config = dict(
    arch='unet',
    model='image diffusion model',
    grad_clip=1.0,
    lr_schedule='step',
)
Rows from block 2, named by matrix and row number. Each number is 128 + 24 x the weight over the matrix's rms, rounded and kept within 0 to 255. All counts start at 0.
# emb: conditioning projection (model.enc.0.2.emb.weight, 48x128), inputs 0-127
emb.0 [128 128 128 127 128 128 128 128  86 128 128 128 128 128 128 128 128 127 128 255 135 128 128 128 128 128 110 128 128 128 128 128 128 128 128 119 128 128 129 128 128 128 128 129 127 128 128 128 128 128 128 128 128 128 128 129  93 128 128 128 128 128 127 128 128 128 130 128 255 128 128 128 128 128 128 128 128 128 128 128 128 128 100 128 128 128 128 128 128 128 128 128 128 157 128 128 128 128 128 128 128 127 128 128 128 128 128 128 127 129 128  86 132 128 127 128 128 128 128 128 128 128 128 128 129 128 128 128]
emb.1 [255 128 128 202 128 128 244 128 255 128 131 128 128 134 128 128 128 145 128 126  27 131 130 128 128 128 188 128 122 128 128 128 128 128 128 122 130 129 129 128 128 128 128   0 133 131 128 129 128 128 128 125 128 128 126 106 128 255 128 152 128 128 128 128 128 128 129 128 126 128 128  63 128 128 128 128 128 128 142 128 128 128  69 128 198  34 130 128 128 131 128 128 128 128 136 128 128 128 128 130 128 134 128 134 131 128 128 128 131 122 128 129 130 128 243 128 128 128 128 119 128 128 128 100 108 128 128 128]
emb.2 [129 128 128 134 128 128 128 128 171 128 128 128 128 128 128 128 128 132 128 132 140 124 128 128 128 128 142 128 133 128 128 128 128 128 128 171  81 123 130 128 128 128 128 119 128 113 128 128 128 128 128 125 128 128 148 125 128 130 128 128 128 128 128 128 128 128 128 127 130 128 128 128 128 128 128 128 128 128 127 127 128 128 153 128 128 128 129 128 128 128  98 128 128 128 127 128 128 128 134 126 128 129 132 129 127 128 128 128 128 127 128 128 140 128 132 128 128 128 128 129 128 128 128 127 124 127 128 128]
emb.3 [141 128 128 108 128 128 128 128 138 128 122 128 128 128 128 128 128 118 128 128 124 128 128 128 128 128 107 128 130 128 128 128 128 128 128  66 122 124 127 128 128 128 128 121 127 127 128 128 128 128 128 131 128 128 123 130 127 126 128 128 128 128 128 128 128 128 128 125 128 128 128 128 128 128 128 128 128 128 132 128 128 128 127 128 130 133 128 128 128 128 118 128 128 169 125 128 128 128 128 128 128 126 128 126 128 128 128 128 141 129 128 128 121 128 127 128 128 128 128 132 128 128 128 128 131 128 128 128]
emb.4 [150 128 128 129 128 128 128 128 128 128 128 128 128 128 128 128 128 130 128 128 120 128 128 128 128 128 128 128 128 128 128 128 128 128 128 129 127  85 128 128 128 128 128 128 128 128 128 128 128 128 128 139 128 128 135 129 128 133 128 128 128 128 128 128 128 128 128 128 128 128 128 128 128 128 128 128 128 128 131 118 128 128 129 128 129 128 128 128 128 128 124 128 128 128 128 128 128 128 206 128 128 128 128 128  31 128 128 128 128 128 128 128 130 128 129 128 128 128 128 128 128 128 128 128 130 128 128 128]
emb.5 [128 128 128 128 128 127 128 128 128 128 120 128 128 128 128 128 128 129 128 128 128 128 128 128 128 128 128 128 133 128 128 128 128 128 128 128 124 128 137 128 128 128 128 127 128 128 128 128 128 128 128 128 128 128 128 128 128 128 128 128 128 128 128 128 128 128 128 125 128 128 128 128 128 128 128 128 128 128 128 128 128 128 128 128 128 136 161 128 128 128 108 128 128 128 128 128 128 128 128 127 128 128 128 128 128 128 128 128 128 127 128 128 126 128 128 128 128 128 128 130 128 128 128 128 128 128 128 128]
emb.6 [150 128 128 124 128 128 128 128 132 128 129 128 128 128 128 128 128 128 128 128 107 128 128 128 128 128 165 128 128 128 128 128 128 128 128 134 128 130 123 128 128 128 128 124 128 132 128 128 128 128 128 129 128 128 128 129 128 128 128 128 127 128 128 128 128 128 128 129 128 128 128 128 128 130 128 127 128 128 127 128 128 128 127 128 128 116 127 128 128 128 129 128 128 111 129 128 128 128 128 128 128 128 128 128 128 128 128 128 123 129 128 128 126 128 129 128 128 128 128   0 128 128 129 128 128 127 128 128]
emb.7 [134 128 128 116 128 131 128 128  63 129 157 128 128 129 128 128 128 129 128 127 121 128 128 128 128 128 128 128 123 128 128 128 128 128 128 131 153 128 118 128 128 128 128 125 126 128 128 129 128 128 128 133 128 128 128 137 128 128 128 128 128 128 128 128 128 128 129 143 128 128 128 128 128 128 128 128 128 128 130 128 128 128 136 128 128 111 117 128 128 128 162 127 128 126 128 128 128 128 129 138 128 117 128 127 128 128 128 128 117 133 128 128 139 128 127 128 128 128 128 122 128 128 130 128 136 128 128 128]
emb.8 [129 128 128 133 128 138 128 128 129 128 128 128 128 128 128 128 128 128 128 128 132 128 128 128 128 128 111 128 128 128 128 128 128 128 128 119 128 128 129 128 128 128 128 148 128 128 128 128 128 128 128 128 128 128 118 128 128 123 128 128 128 128 128 128 128 128 128 128 128 128 128 128 128 128 128 128 128 128 132 128 128 128 170 128 128 127 119 128 128 128 131 128 128 128 128 128 128 128 128 128 128 129 128 128 128 128 128 128 128 128 128 128 129 128 128 128 128 128 128 127 128 128 128 128 128 128 128 128]
emb.9 [129 128 128 145 128 128 128 128 122 128 129 128 128 154 128 198 128 136 128 128  76 128 128 128 128 128  76 128 124 128 128 128 128 128 128 129 197 128 127 128 128 128 128 145 129 128 128 128 128 128 128 131 128 128 130 132 128 128 128 128 128 128 122 128 128 128 130 129 128 128 128 128 126 128 128 128 128 128 128 128 128 128 133 128 128 111 126 128 128 127 128 128 128 134 128 128 128 128 128 128 128 128 128 129 128 128 128 128 128 128 128 128 137 128 130 128 128 128 128 128 128 128 129 128 133 128 128 128]
emb.10 [120 128 128 141 128 126 128 128  86 127 135 128 128 129 128 128 128 130 128 127  80 131 129 128 128 128 181 128 124 128 128 128 128 128 128 136 131 132 137 128 128 128 128 128 127 131 128 129 128 128 128 128 128 128 128 128 129 128 128 128 128 128 128 128 128 128 128 130 127 128 128 128 131 128 128 128 128 128 128 132 128 128 140 128 127 125 113 128 128 131 132 127 128 126 131 128 128 128 125 131 128 128 126 127 132 128 128 128 122 128 128 128 135 128 128 128 128 128 128 126 128 128 128 128 130 128 128 128]
emb.11 [121 128 128 128 128 128 127 128 101 128 128 128 128 128 128 128 128 128 128 128 128 130 128 128 128 128 128 128 119 128 128 128 128 128 128 124 201 165 129 128 128 128 129 128 127 128 128 128 128 128 128 125 128 128 128 127 128 127 128 128 129 128 128 128 128 128 128 128 128 128 128 128 128 128 128 129 128 128 129 128 128 128 137 128 128 128 126 128 128 128 194 128 128 128 128 128 128 128  34 131 128 127 128 127 134 128 128 128 128 128 128 128 128 128 127 128 128 128 128 128 128 128 127 128 127 130 128 128]
emb.12 [131 128 128 174 128 128 128 128 175 127 128 128 128 128 128 128 128 127 128 126 132 129 126 128 128 128 166 128 127 128 128 128 128 128 128 134 124 129 128 128 128 128 128 110 128 130 128 128 128 128 128 128 128 128 128 127 131 157 128 128 128 128 138 128 128 128 128 128 144 128 128 128 133 128 128 128 128 128 128 129 128 128 146 128 131 126 116 128 128 131 130 127 128  91 128 128 128 128 128 128 128 128 128 128 129 128 128 128 128 128 128 130 128 128 129 128 128 128 128 127 128 128 128 128 127 128 128 128]
emb.13 [130 128 128 130 128 128 128 128 129 128 128 128 128 128 128 128 128 129 128 128 128 128 128 128 128 128 128 128 128 128 128 128 128 128 128 124 209 151 129 128 128 128 128 127 128 128 128 128 128 128 128 128 128 128 125 127 128 128 128 128 128 128 128 128 128 128 128 128 128 128 128 128 128 128 128 128 128 128 129 128 128 128 125 128 128 130 128 128 128 128 128 128 128 128 128 128 128 128  14 128 128 130 128 130 128 128 128 128 133 128 128 128 129 128 129 128 128 128 128 129 128 128 128 128 126 128 128 128]
emb.14 [132 128 128 143 128 128 128 128 129 128 128 128 128 130 128 129 128 130 128 128 133 128 119 128 128 128 128 128 127 128 128 128 128 128 128 128 128 128 127 128 128 128 128 152 128 128 128 128 128 128 128 129 128 128 130 132 128 128 128 128 128 128 128 128 128 128 128 128 130 128 128 128 128 128 128 128 128 128 136 128 128 128 163 128 129 121 122 128 128 128 128 127 128 190 128 128 128 128 132 131 128 127 128 128  81 128 128 128 123 129 128 115 133 128 128 128 128 128 128 121 128 128 129 124 138 128 128 128]
emb.15 [128 128 128 123 128 128 128 128 150 128 128 128 128 128 128 128 128 129 128 128 128 128 128 128 128 128 138 128  99 128 128 128 128 128 128 143 128 128 128 128 128 128 128 110 128 128 128 129 128 128 128 129 128 128 128 127 128 128 128 128 127 128 128 128 128 128 128 128 128 128 128 128 128 128 128 127 128 128 125 128 128 128 127 128 129 126 128 128 128 128 128 128 128 109 128 128 128 128 128 128 128 129 128 128 128 128 128 128 128 126 128 128 126 128 129 128 128 128 128 126 128 128 127 129 128 126 128 128]
emb.16 [127 128 128 101 128 128 128 128 105 128 119 128 128 128 128 128 128 128 128 254 128 128 105 128 128 128 127 128 133 128 128 128 128 128 128 128 128 128 130 128 128 128 128 124 128 128 128 128 128 128 128 127 128 128 129 126  43 128 128 128 128 128 104 128 128 128 128 105 239 128 128 128 128 128 128 128 128 128 126 128 128 128 112 128 128 157 135 128 128 128 120 128 128 203 128 128 128 128 128 127 128 129 128 128 128 128 128 128 130 128 128  80 125 128 127 128 128 128 128 132 128 128 128 128 124 128 128 128]
emb.17 [127 128 128 103 128 128 106 128 128 128 128 128 128 128 128 128 128 122 128 128 128 128 128 128 128 128 128 128 128 128 128 128 128 128 128 128 129 128 125 128 128 128 128 104 127 128 128 127 128 128 128 128 128 128 128 125 127 127 128 128 128 128 128 128 128 128 128 128 128 128 128 128 128 128 128 128 128 128 123 128 128 128 127 128 128 243 130 128 128 128 128 128 128 128 128 128 128 128 128 128 128 129 128 130 128 128 128 128 130 127 128 128 128 128 127 128 128 128 128 128 128 128 129 128 123 128 128 128]
emb.18 [128 128 128  97 128 128 128 128  85 128 128 128 128 128 128 128 128 118 128 128 128 128 128 128 128 128 106 128 128 128 128 128 128 128 128 128 128 128 129 128 128 128 128 131 127 128 128 128 128 128 128 134 128 128 141 139 128 141 128 128 128 128 128 128 128 128 128 128  40 128 128 128 128 128 128 128 128 128 128 128 128 128 145 128 128 204 128 128 128 128 127 128 128 122 128 128 128 128 128 128 128 127 128 129 128 128 128 128 128 139 128 128 128 128 125 128 128 128 128 128 128 128 134 128 140 128 128 128]
emb.19 [124 128 128 119 128 132 128 128 122 128 126 128 128 129 128 128 128 130 128 128 185 128 128 128 128 128  57 128 127 128 128 128 128 128 128 133 121 127 120 128 128 128 128 127 128 112 128 128 128 128 128 133 128 128 128 132 106 127 128 128 128 128  47 128 128 128 128 128 128 128 128 128 117 128 128 128 128 128 127 128 128 128 145 128 128 127 121 128 128 118 129 127 128 186 110 128 128 128 131 129 128 127 128 129 127 128 128 128 128 129 128 127 141 128 129 128 128 128 128 127 128 128 129 128 132 128 128 128]
emb.20 [132 128 128 170 128 128 128 128 150 128 128 128 128 128 128 128 128 128 128 128 120 128 127 128 128 128 101 128 128 128 128 128 128 128 128 137 128 128 116 128 128 128 128 132 128 127 128 129 128 128 128 133 128 128 147 134 128 138 128 128 128 128 128 128 128 128 128 128 128 128 128 139 128 128 128 128 128 128 129 128 128 128 141 128 128 128 123 128 128 128 128 128 128 128 128 128 128 128  55 129 128 124 128 127 128 128 128 128 130 132 128 120 132 128 127 128 128 128 128 128 128 128 129 125 134 128 128 128]
emb.21 [125 128 128 134 128 128 128 128 133 128 134 128 128 128 128 128 128 127 128 128 130 128 128 128 128 128 164 128  93 128 128 128 128 128 128 134 128 130 120 128 128 128 128 132 127 128 128 128 128 128 128 131 128 128 129 133 128 128 128 128 129 128 129 128 128 128 127 131 128 128 128 128 128 128 128 129 128 128 128 128 128 128 130 128 127 125 106 128 128 128 186 124 128  98 128 128 128 128 128 134 128 127 105 127 128 128 128 128 127 130 128 128 129 128 128 128 128 128 128 124 128 128 129 128 133 129 128 128]
emb.22 [128 128 128 128 128 128 128 128 129 128 195 128 128 128 128 128 128 128 128 125  54 129 128 128 128 128 128 128 124 128 128 128 128 128 128 113 130 129 128 128 128 128 128 127 128 129 128 128 128 128 128 130 128 128 122 128 128 128 128 128 128 128 128 128 128 128 128 128 128 128 128 128 128 128 128 128 128 128 128 129 128 128 122 128 128 120 125 128 128 129 144 128 128 128 128 128 128 128 148 132 128 128 127 127 129 128 128 128 128 128 128 129 121 128 127 128 128 128 128 128 128 128 128 128 129 128 128 128]
emb.23 [124 128 128 217 128   1 128 128 128 128 128 128 128 128 128 128 128 144 128 128 128 128 128 128 128 128 255 128  73 128 128 128 128 128 128 154 127 163 118 128 128 128 128 169 130 128 128 128 128 128 128 128 128 128 131 128 128 128 128 128 128 128 128 128 128 128 127 128 128 128 128 128 165 128 128 128 128 128 127 255 128 128  99 128 128 128 110 128 128 255 128  92 128 128 128 128 128 128   0 128 128 129 128 130 255 128 128 128  94 122 128 128 107 128 137 128 128 128 128  81 128 128 128 126 128 127 128 128]
emb.24 [123 128 128  96 128 127 116 128 128 128 128 128 128 127 128 128 128 130 128 128 167 128 128 128 128 128 128 128 180 128 128 128 128 128 128 109 128 128 135 128 128 128 128 131 129 128 128 128 128 128 128 127 128 128 128 122 128 128 128 128 128 128  94 128 128 128 128 128 128 128 128 128  27 128 128 128 128 128 128 128 128 128 112 128 127 176 167 128 128 128 128 130 128 177 128 128 128 128 128 126 128 131 128 122 105 128 128 128 130 116 128 128 110 128 126 128 128 128 128 142 128 128 125 128 126 128 128 128]
emb.25 [108 128 128 136 128 128 128 128   0 128 131 128 128 128 128  86 128 126 128   0 255 128 131 128 128 128  80 128 128 128 128 128 128 128 128 114 128 128 128 128 128 128  99 156 127 128 128  98 128 128 128 128 128 128 128 128 128   0 128 128 128 128 128 128 128 128 128 130   0 128 128 128 128 128 128 128 128 128   0 128 128 128 128 128 128 127 122 128 128 128 139 128 128 112 128 128 128 128 233 129 128 127 128 127 128 128 128 128 128 129 128 128 109 128 126 128 128 128 128 127 128 128 128 128 128 129 128 128]
emb.26 [129 128 128 130 128 130 128 128 105 128 255 128 128 130 128 129 128 131 128 128 111 126 128 128 128 128 128 128 124 128 128 128 128 128 128 129 128 127  96 128 128 128 128 140 129 127 128 128 128 128 128 159 128 128 130 171 128 128 128 128 128 128 128 128 128 128 149 184 128 128 128 128 127 128 128 127 128 128 128 127 128 128 131 128 127 128  93 128 128 127 129 128 128 128 128 128 128 128 128 183 128 127 130 134 127 128 128 128 128 137 128 128 141 128 130 128 128 128 128 127 128 128 134 128 179 128 128 128]
emb.27 [122 128 128 108 128 128 123 128  96 128 129 128 128 129 128 128 128 117 128 127 126 129 128 128 128 128 128 128 128 128 128 128 128 128 128  56 132 129 127 128 128 128 128 128 127 128 128 128 128 128 128 127 128 128 114 127 128 120 128 128 128 128 127 128 128 128 129 128 127 128 128 128 128 128 128 129 128 128 128 128 128 128 142 128 126 127 115 128 128 128 130 128 128 128 128 128 128 128 128 129 128 119 127 126 128 128 128 128 127 135 128 128 129 128 120 128 128 128 128 127 128 128 128 128 127 129 128 128]
emb.28 [127 128 128 147 128 156 128 128 128 128 127 128 128 127 128 128 128 129 128 128 152 126 128 128 128 128 108 128 128 128 128 128 128 128 128 128 125 126 127 128 128 128 128 160 128 128 128 127 128 128 128 128 128 128 128 128 128 128 128 128 128 128 128 128 128 128 128 128 128 128 128 128 128 128 128 128 128 128 129 127 128 128 128 128 128 117 118 128 128 128 130 128 128 128 125 128 128 128 150 127 128 128 135 127 149 128 128 128 128 128 128 128 128 128 128 128 128 128 128 129 128 128 128 128 130 128 128 128]
emb.29 [128 128 128 120 128 128 181 128 173 128 128 128 128 128 128 128 128 124 128 128 140 128 128 128 128 128 131 128 128 128 128 128 128 128 128 232 113 128 127 128 128 128 128 125 127 128 128 128 128 128 128 128 128 128 134 128 128 208 128 128 128 128 128 128 128 128 128 128 128 128 128 128 129 128 128 128 128 128 127 128 128 128 128 128 128 123 128 128 128 129 128 128 128 128 128 128 128 128 128 128 128 127 128 127 128 128 128 128 127 129 128 128 128 128 126 128 128 128 128 125 128 128 128 128 127 128 128 128]
emb.30 [145 128 128 155 128 128 128 128 127 128 128 128 128 133 128 130 128 140 128 132   0 128 125 128 128 128 128 128 128 128 128 128 128 128 128 130 128 128 130 128 128 128 128 128 128 126 128 130 128 128 128 150 128 128 129 129 128 128 128 128 128 128 127 128 128 128 128 128 129 128 128 128 124 128 128 128 128 128 134 128 128 128 210 128 128 128 126 128 128 122 127 128 128 241 128 128 128 128 128 128 127 129 128 130 128 128 128 128 128 127 128 123 133 128 132 128 128 128 128 128 128 128 128 126 160 128 128 128]
emb.31 [128 128 128 128 128 128 128 128 134 128 140 128 128 128 128 128 128 128 128 128  77 129 128 128 128 128 130 128 128 128 128 128 128 128 128 128 134 136 129 128 128 128 128 108 128 129 128 128 128 128 128 129 128 128 128 128 128 128 128 128 128 128 128 128 128 128 128 129 128 128 128 128 128 128 128 128 128 128 127 128 128 128 127 128 129 128 124 128 128 128 133 128 128  91 129 128 128 128 128 129 128 129 128 128 128 128 128 128 128 128 128 128 126 128 129 128 128 128 128 128 128 128 128 129 128 128 128 128]
emb.32 [128 128 128 130 128  93 128 128 130  95 128 128 128 128 128 128 128 133 128 128  93 133 128 128 128 128 179 128 128 128 128 128 128 128 128 132 128 130 135 128 128 128 128 127 129 139 128 129 128 128 128 128 128 128 128 127 129 147 128 128 128 128 130 128 128 128 128 128 128 128 128 128 129 128 128 127 128 128 127 131 128 128 127 128 128 128 128 128 128 128 128 128 128  90 133 128 128 128   0 128 128 138 120 128 138 128 128 128 128 125 128 128 126 128 131 128 128 128 128 128 128 128 128 125 128 127 128 128]
emb.33 [120 128 128 104 128 128 128 128 132 128 128 128 128 126 128 128 128 120 128 128 130 128 128 128 128 128 120 128 128 128 128 128 128 128 128 127 128 128 128 128 128 128 128 117 125 128 128 127 128 128 128 127 128 128 127 126 128 128 128 128 128 128 128 128 128 128 128 128 128 128 128 129 128 128 128 129 128 128 125 128 128 128 162 128 126  57 136 128 128 128 131 128 128 133 128 128 128 128 175 128 128 122 128 119 128 128 128 128 125 129 128 128 128 128 107 128 128 128 128 124 128 128 128 128 122 127 128 128]
emb.34 [114 128 128 128 128 124 128 128 189 122 129 128 128 128 128 128 128 128 128 128 130 134 122 128 128 128 137 128 125 128 128 128 128 128 128 133  78 133 172 128 128 128 128 168 128 133 128 128 128 128 128 126 128 128 130 126 129 130 128 128 128 128 152 128 128 128 127 128 128 128 128 128 146 128 128 128 128 128 128 134 128 128 126 128 127 126 135 128 128 134 128 127 128  20 134 128 128 128  99 128 128 131 125 133 136 128 128 128 126 128 128 128 115 128 129 128 128 128 128 127 128 128 128 120 127 128 128 128]
emb.35 [115 128 128 117 128 126 123 128 100 125 123 128 128 131 128 130 128 120 128 128 124  23  88 128 128 128 124 128 255 128 128 128 128 128 128 255 130 130 124 128 128 128 128 165 126   0 128 128 128 128 128 126 128 128 131 129   0 128 128 128 128 128   0 128 128 128 128 130 161 128 128 128   0 128 128 128 128 128 142 131 128 128 200 128 128  82  74 128 128   0 130 255 128 127 130 128 128 128 124 136 127 128 255 128 131 128 128 128 255 130 128 104 123 128 128 128 128 128 128 255 128 128 128 114 134 128 128 128]
emb.36 [126 128 128 129 128 127 128 128  46 128 128 128 128 128 128 128 128 131 128 129 128 128 128 128 128 128 129 128 128 128 128 128 128 128 128 128 128 128 133 128 128 128 127 117 130 128 128 128 128 128 128 125 128 128 140 124 128 129 128 128 127 128 128 128 128 128 128 127 128 128 128 128 128 128 128 127 128 128 119 128 128 128 108 128 127 157 136 128 128 128 126 129 128 129 128 128 128 128 127 127 128 131 128 131 128 128 128 128 128 125 128 128 132 128 132 128 132 128 128 135 128 128 125 127 126 127 128 128]
emb.37 [129 128 128 103 128 128 128 128 128 128 126 128 128 129 128 128 128 113 128 128 127 129 128 128 128 128 126 128 127 128 128 128 128 128 128 128 129 129 119 128 128 128 128 128 125  65 128 128 128 128 128 127 128 128 129 127 128 131 128 128 128 128 128 128 128 128 128 129 128 128 128 128 128 128 128 128 128 128 130 128 128 128 134 128 129 128 137 128 128 128 128 128 128 128 129 128 128 128 127 129 128 127 128 128 128 128 128 128 128 128 128 128 127 128 128 128 128 128 128 128 128 128 128 128 126 128 128 128]
emb.38 [110 128 128 121 128 126 128 128 128 128 115 128 128 128 128 128 128 128 128 131 130 128 128 128 128 128 128 128 133 128 128 128 128 128 128 128 128 128 148 128 128 128 128 123 128 128 128 128 128 128 128 112 128 128 128 119 128 128 128 128 128 128 128 128 128 128 128 117 128 128 128 128 128 128 128 128 128 128 125 128 128 128 129 128 128 131 162 128 128 128  97 130 128 128 128 128 128 128 128 121 128 133 128 128 128 128 128 128 127 124 128 128 128 128 128 128 128 128 128 131 128 128 124 128 119 128 128 128]
emb.39 [114 128 128 143 128 128 128 128  55 128 150 128 128 128 128 128 128 130 128 128 130 194 128 128 128 128 128 128 105 128 128 128 128 128 128 123 224 227 130 128 128 128 128 136 128 249 128 128 128 128 128 113 128 128 126 123 128 128 128 128 127 128 128 128 128 128 128 128 128 129 128 128 128 127 128 128 128 128 129 170 128 128 126 128 128 128 128 128 128 133 255 128 128  97 128 128 128 128 128 128 128 130 101 128 186 128 128 128 128 123 128 128 128 128 128 128 128 128 128 128 128 128 125 128 120 126 128 128]
emb.40 [129 128 128 131 128 128 128 128 127 128 107 128 128 128 128 128 128 128 128 129 149 128 128 128 128 128  91 128 128 128 128 128 128 128 128 128   3  31 126 128 128 128 128 132 128  97 128 128 128 128 128 129 128 128 129 130 114 128 128 128 128 128  69 128 128 128 128 127 128 128 128 128 120 128 128 128 128 128 129 128 128 128 130 128 128 124 175 128 128 128 121 128 128 157  34 128 128 128 228 128 128 127 128 127 119 128 128 128 128 132 128 127 134 128 128 128 128 128 128 126 128 128 129 128 131 128 128 128]
emb.41 [149 128 128 125 128 128 128 128 128 128 134 128 128 127 128 128 128 116 128 128 129 128 128 128 128 128 126 128 128 128 128 128 128 128 128 126 128 128 128 128 128 128 128 130 127 128 128 125 128 128 128 140 128 128 128 133 128 128 128 128 128 128 129 128 128 128 128 128 128 128 128 128 128 128 128 130 128 128 129 128 128 128 119 128 129  93 130 128 128 128 128 128 128 128 128 128 128 128 128 127 128 128 128 128 128 128 128 128 128 133 128 128 128 128 126 128 128 128 128  88 128 128 129 128 135 131 128 128]
emb.42 [123 128 128 114 128 128 128 128 135 128 128 128 128 128 128 128 128 121 128 128 128 128 128 128 128 128 190 128 128 128 128 128 128 128 128 129 128 128 129 128 128 128 128 113 127 128 128 128 128 128 128 128 128 128 128 129 128 128 128 128 128 128 128 128 128 128 128 128 128 128 128 128 128 128 128 129 128 128 128 128 128 128 129 128 127 124 128 128 128 128 128 128 128  59 128 128 128 128 143 128 128 125 128 127 128 128 128 128 124 131 128 128 125 128 127 128 128 128 128 126 128 128 129 128 129 129 128 128]
emb.43 [129 128 128 134 128 128 128 128  92 128 129 128 128 128 128 128 128 127 128 128 101 128 128 128 128 128 128 128 128 128 128 128 128 128 128  96 128 128 127 128 128 128 128 128 128 128 128 128 128 128 128 131 128 128 129 131 128 129 128 128 128 128 128 128 128 128 129 129 128 128 128 128 128 128 128 128 128 128 128 128 128 128 128 128 131 128 139 128 128 128 120 128 128 157 128 128 128 128  80 130 128 127 128 128 128 128 128 128 128 129 128 128 128 128 131 128 128 128 128 128 128 128 130 128 130 128 128 128]
emb.45 [154 128 128 185 128 130 128 128 235 128 175 128 128 129 128 129 128 142 128  33  95 255 128 128 128 128 153 128 105 128 128 128 128 128 128 126 180 187 129 128 128 128 128 127 128 236 128 129 128 128 128 140 128 128 128 129 128 130 128 128 128 128 128 128 128 128 128 139 128 128 128 128 255 128 128 128 128 128 127 128 128 128 124 128 127 128 118 128 128 128 193 128 128 128 146 128 128 128 128 132 128 129 120 130 131 128 128 128 131 128 128 128 138 128 137 128 128 128 128 128 128 128 127 128 128 128 128 128]
emb.46 [127 128 128 158 128 128 128 128 121 128 134 128 128 130 128 129 128 135 128 128 128 128 128 128 128 128 100 128 119 128 128 128 128 128 128 127 128 128 127 128 128 128 128 149 129  99 128 128 128 128 128 138 128 128 128 145 116 127 128 128 128 128 124 128 128 128 128 134 128 128 128 128  12 128 128 128 128 128 130 128 128 128 133 128 129 106  46 128 128 127 138 128 128 128 128 128 128 128 128 136 128 130 128 130 128 128 128 128 125 128 128 128 133 128 132 128 128 128 128 119 128 128 131 128 149 128 128 128]
emb.47 [128 128 128 125 128 123 128 128 119 128 127 128 128 127 128 128 128 126 128 128 141 128 128 128 128 128 121 128 128 128 128 128 128 128 128 110 128 128 128 128 128 128 128 118 128 128 128 128 128 128 128 127 128 128 128 125 128 128 128 128 128 128 128 128 128 128 128 128 128 128 128 128 128 128 128 128 128 128 122 128 128 128 125 128 128 182 132 128 128 128 128 129 128 129 128 128 128 128 128 128 128 128 128 128 128 128 128 128 129 127 128 128 127 128 127 128 128 128 128 131 128 128 126 128 126 128 128 128]