{
  "model": "image diffusion model",
  "dataset": "regions of photos with short descriptions (Visual Genome)",
  "train_examples": 101725,
  "image_size": 32,
  "horizontal_flip": true,
  "conditioning": "none",
  "arch": "unet",
  "objective": "v",
  "cond_dim": 128,
  "norm": "layernorm",
  "activation": "leaky_relu",
  "widths": [48, 96, 144],
  "blocks_per_level": 3,
  "scale_shift_norm": false,
  "attention": false,
  "upsampling": "nearest_conv",
  "init": "torch_default",
  "residual_init": "zero_last",
  "optimizer": "adamw",
  "lr": 0.003,
  "beta1": 0.9,
  "beta2": 0.999,
  "eps": 1e-10,
  "grad_clip": 1.0,
  "l1_shrink": 0.03,
  "steps": 13300,
  "batch_size": 256,
  "epochs": 33.5,
  "lr_schedule": "step",
  "warmup_steps": 1330,
  "weight_decay": 0.0
}
Rows from block 6 of a small image diffusion model, named by matrix and row number. Rows with one number belong to one channel. Each number is 128 + 24 x the weight over its row's rms, rounded and kept within 0 to 255. All counts start at 0. Numbers have three digits each.
After each channel's rows are labels from the 100 images, of 14848 (inputs lightly noised), where the channel reaches its highest value: "place" is the part of the image that holds the peak. Only what is clearly more common there than usual is listed. The data: regions of photos with short descriptions (Visual Genome). In brackets: how many of the 100.
# convs0: first 3x3 conv (model.mid.0.convs.0.weight, 144x144x3x3, each kernel summed), inputs 36-71
# convs1: second 3x3 conv (model.mid.0.convs.1.weight, 144x144x3x3, transposed, each kernel summed), outputs 36-71

convs0.80:129103140123133102127127129128123127123129114127128127134127176162123127052144129127127255127140127125127127
convs1.80:134130159128136137128129124129129130129129152128129129130129114129132129170104124131129130128126126129128129
place: top right (39); top centre (26)

convs0.120:131087146121122103121127127127126127128150069126126126129127126128092127000165129126126127127129121107126126
convs1.120:144125116127128125127127113127124125183128090128127127111128183127127127115103110132120128123125123126120128
place: top centre (26)

convs0.117:131075128114131091120126127126124126126142033126126126130126125126108126129166130126126126126090125110119126
convs1.117:130129197128102130128129126129129129140128000128129129130128149130129129131115127131129129128127126129117128
place: top centre (26)

convs0.110:130046144127133075123127132124129129126123120128129126136126124130103123129064148126127128124154125125124129
convs1.110:133130182129127132128128131127129129084128131129128128132128176130149130138086131115131128132125125128107128
place: bottom right (37)

convs0.18:129102134124137106125128131127125121125136021128127127129127150128139128099198129126127127128143127119126127
convs1.18:131129157128108135129129123129129129138130010129130129133129141132123130155173124130127130128126126129119129
place: bottom centre (26)

convs0.68:114119144126113102115128143124129132129127166130127120061106144111120110128105139066128104123119127106124124
convs1.68:128127121130130128124127144115128130134127190126132129130127039119106128116124131108128134125149134127114127
place: top centre (44); top right (32)

convs0.26:123129119125187131135128139119127128122132100128128128139128083096133133140181123132128136128120130122103128
convs1.26:118130090130085134131130126130131131124130081129131129142131125132118131105255131128130129131130127130128129
place: top left (45)

convs0.123:124129124127195120143128144120138122127137087128127127152128063056129141147188117165128158128134123120089132
convs1.123:124129115130090132132130131129134131119130058129133129141130125133135130111214128126129132132132126131112130
place: top right (44); top centre (26)

convs0.37:128121128127130123127128128127128128126128127127128127000127125127127127127148129128128127126131127127126128
convs1.37:129133130128124130128128128125128128000128114127127128120127071135130128109130127122128128131127148128135127
place: bottom right (60); top right (38)

convs0.19:103103124127053092127125187135130156130129081128128133129133156163140131052149154111128124129160126101120116
convs1.19:163129111134137120131130126129130129128133131130129130127130065117108130204138160144129124130156134134112129
place: top left (36); top centre (27)

convs0.36:125131130128169129129129125129129130132104161129129130101129130129135129130000125130130130129139130131130129
convs1.36:128136109136126128130128128127128128103128114130128129255128131129130128125153128128128136129128139130136129
place: top left (46); bottom left (39)

convs0.24:132109125124129115123127127126126126126139016126126125130126125117107126037159128125126126127123123112125126
convs1.24:136128140128047130129128120129128129146128056128128128196128144130123128135155123133126130128130127128117129
place: top centre (27)

convs0.127:129104141126132115127128127127127127127128067128128127129127127107151127127154130128127127127148127116126128
convs1.127:136129162128118137130129128129130131130129072129129130130129134133125130131094128134130131129126126131116129
place: bottom centre (41)

convs0.1:127131135129137138120134120148125144123120034131134124134140072117131145164156118132128113146108146126092146
convs1.1:152128082133154125128129148128133129130131237130124128130127095136119130053136139161115135126153127137120129
place: top right (43); top centre (41)

convs0.40:131103130124122106126127138126124127125127116127127126130127125126117126090142130127127126127142126122111127
convs1.40:142129156128132129128129121128129130134129112128129129132128127130131129168107121135128130129124121129113129
place: bottom centre (32)

convs0.100:135127126127070145124126157115126126128106079126126126114126119111129108000036126126126124125125124122124127
convs1.100:127129128130102128130130129132130131133129110130132131128130000132125131125067128135129129129128123131131130
place: top left (44)

convs0.46:131087140111146090110126136126127127118153098126126126142126126127109126133184139122127127126127111107120127
convs1.46:131128084128135133128129125130129130168129010129130130129129141129156130138119125138128129127120119130124128
place: top centre (28)

convs0.140:129094078125126000127128127082128128128126121127127128130127127128116127065113123083128127127134206127127128
convs1.140:139128133128126131128128129129128128123128108128129128129128074128137128143083129129128128128128115128083128
place: top right (58); middle right (29)

convs0.75:128111127124113114128129127129129129133126136129129128112129128130144128132092128129129128128146129135128129
convs1.75:125137131129122134128133134129128128034128102130128133128129108131161131136126130127128129134114125130123128
place: top right (79)

convs0.118:130097136124124109126127128127125127126143085127127127129127127127120127079181129127127127127126127119126127
convs1.118:129130144128122131131130127130131131154129070129129130136129141131121130138121126136130131129128128132131129
place: top centre (25)

convs0.13:128148120129141130128128128128128129127128112128128128203128128132131128116142128138128120128131128128128128
convs1.13:128128135128122128128128128128128128125130143128128128255128161160128128128123128128128129128128130129128128
place: top left (50)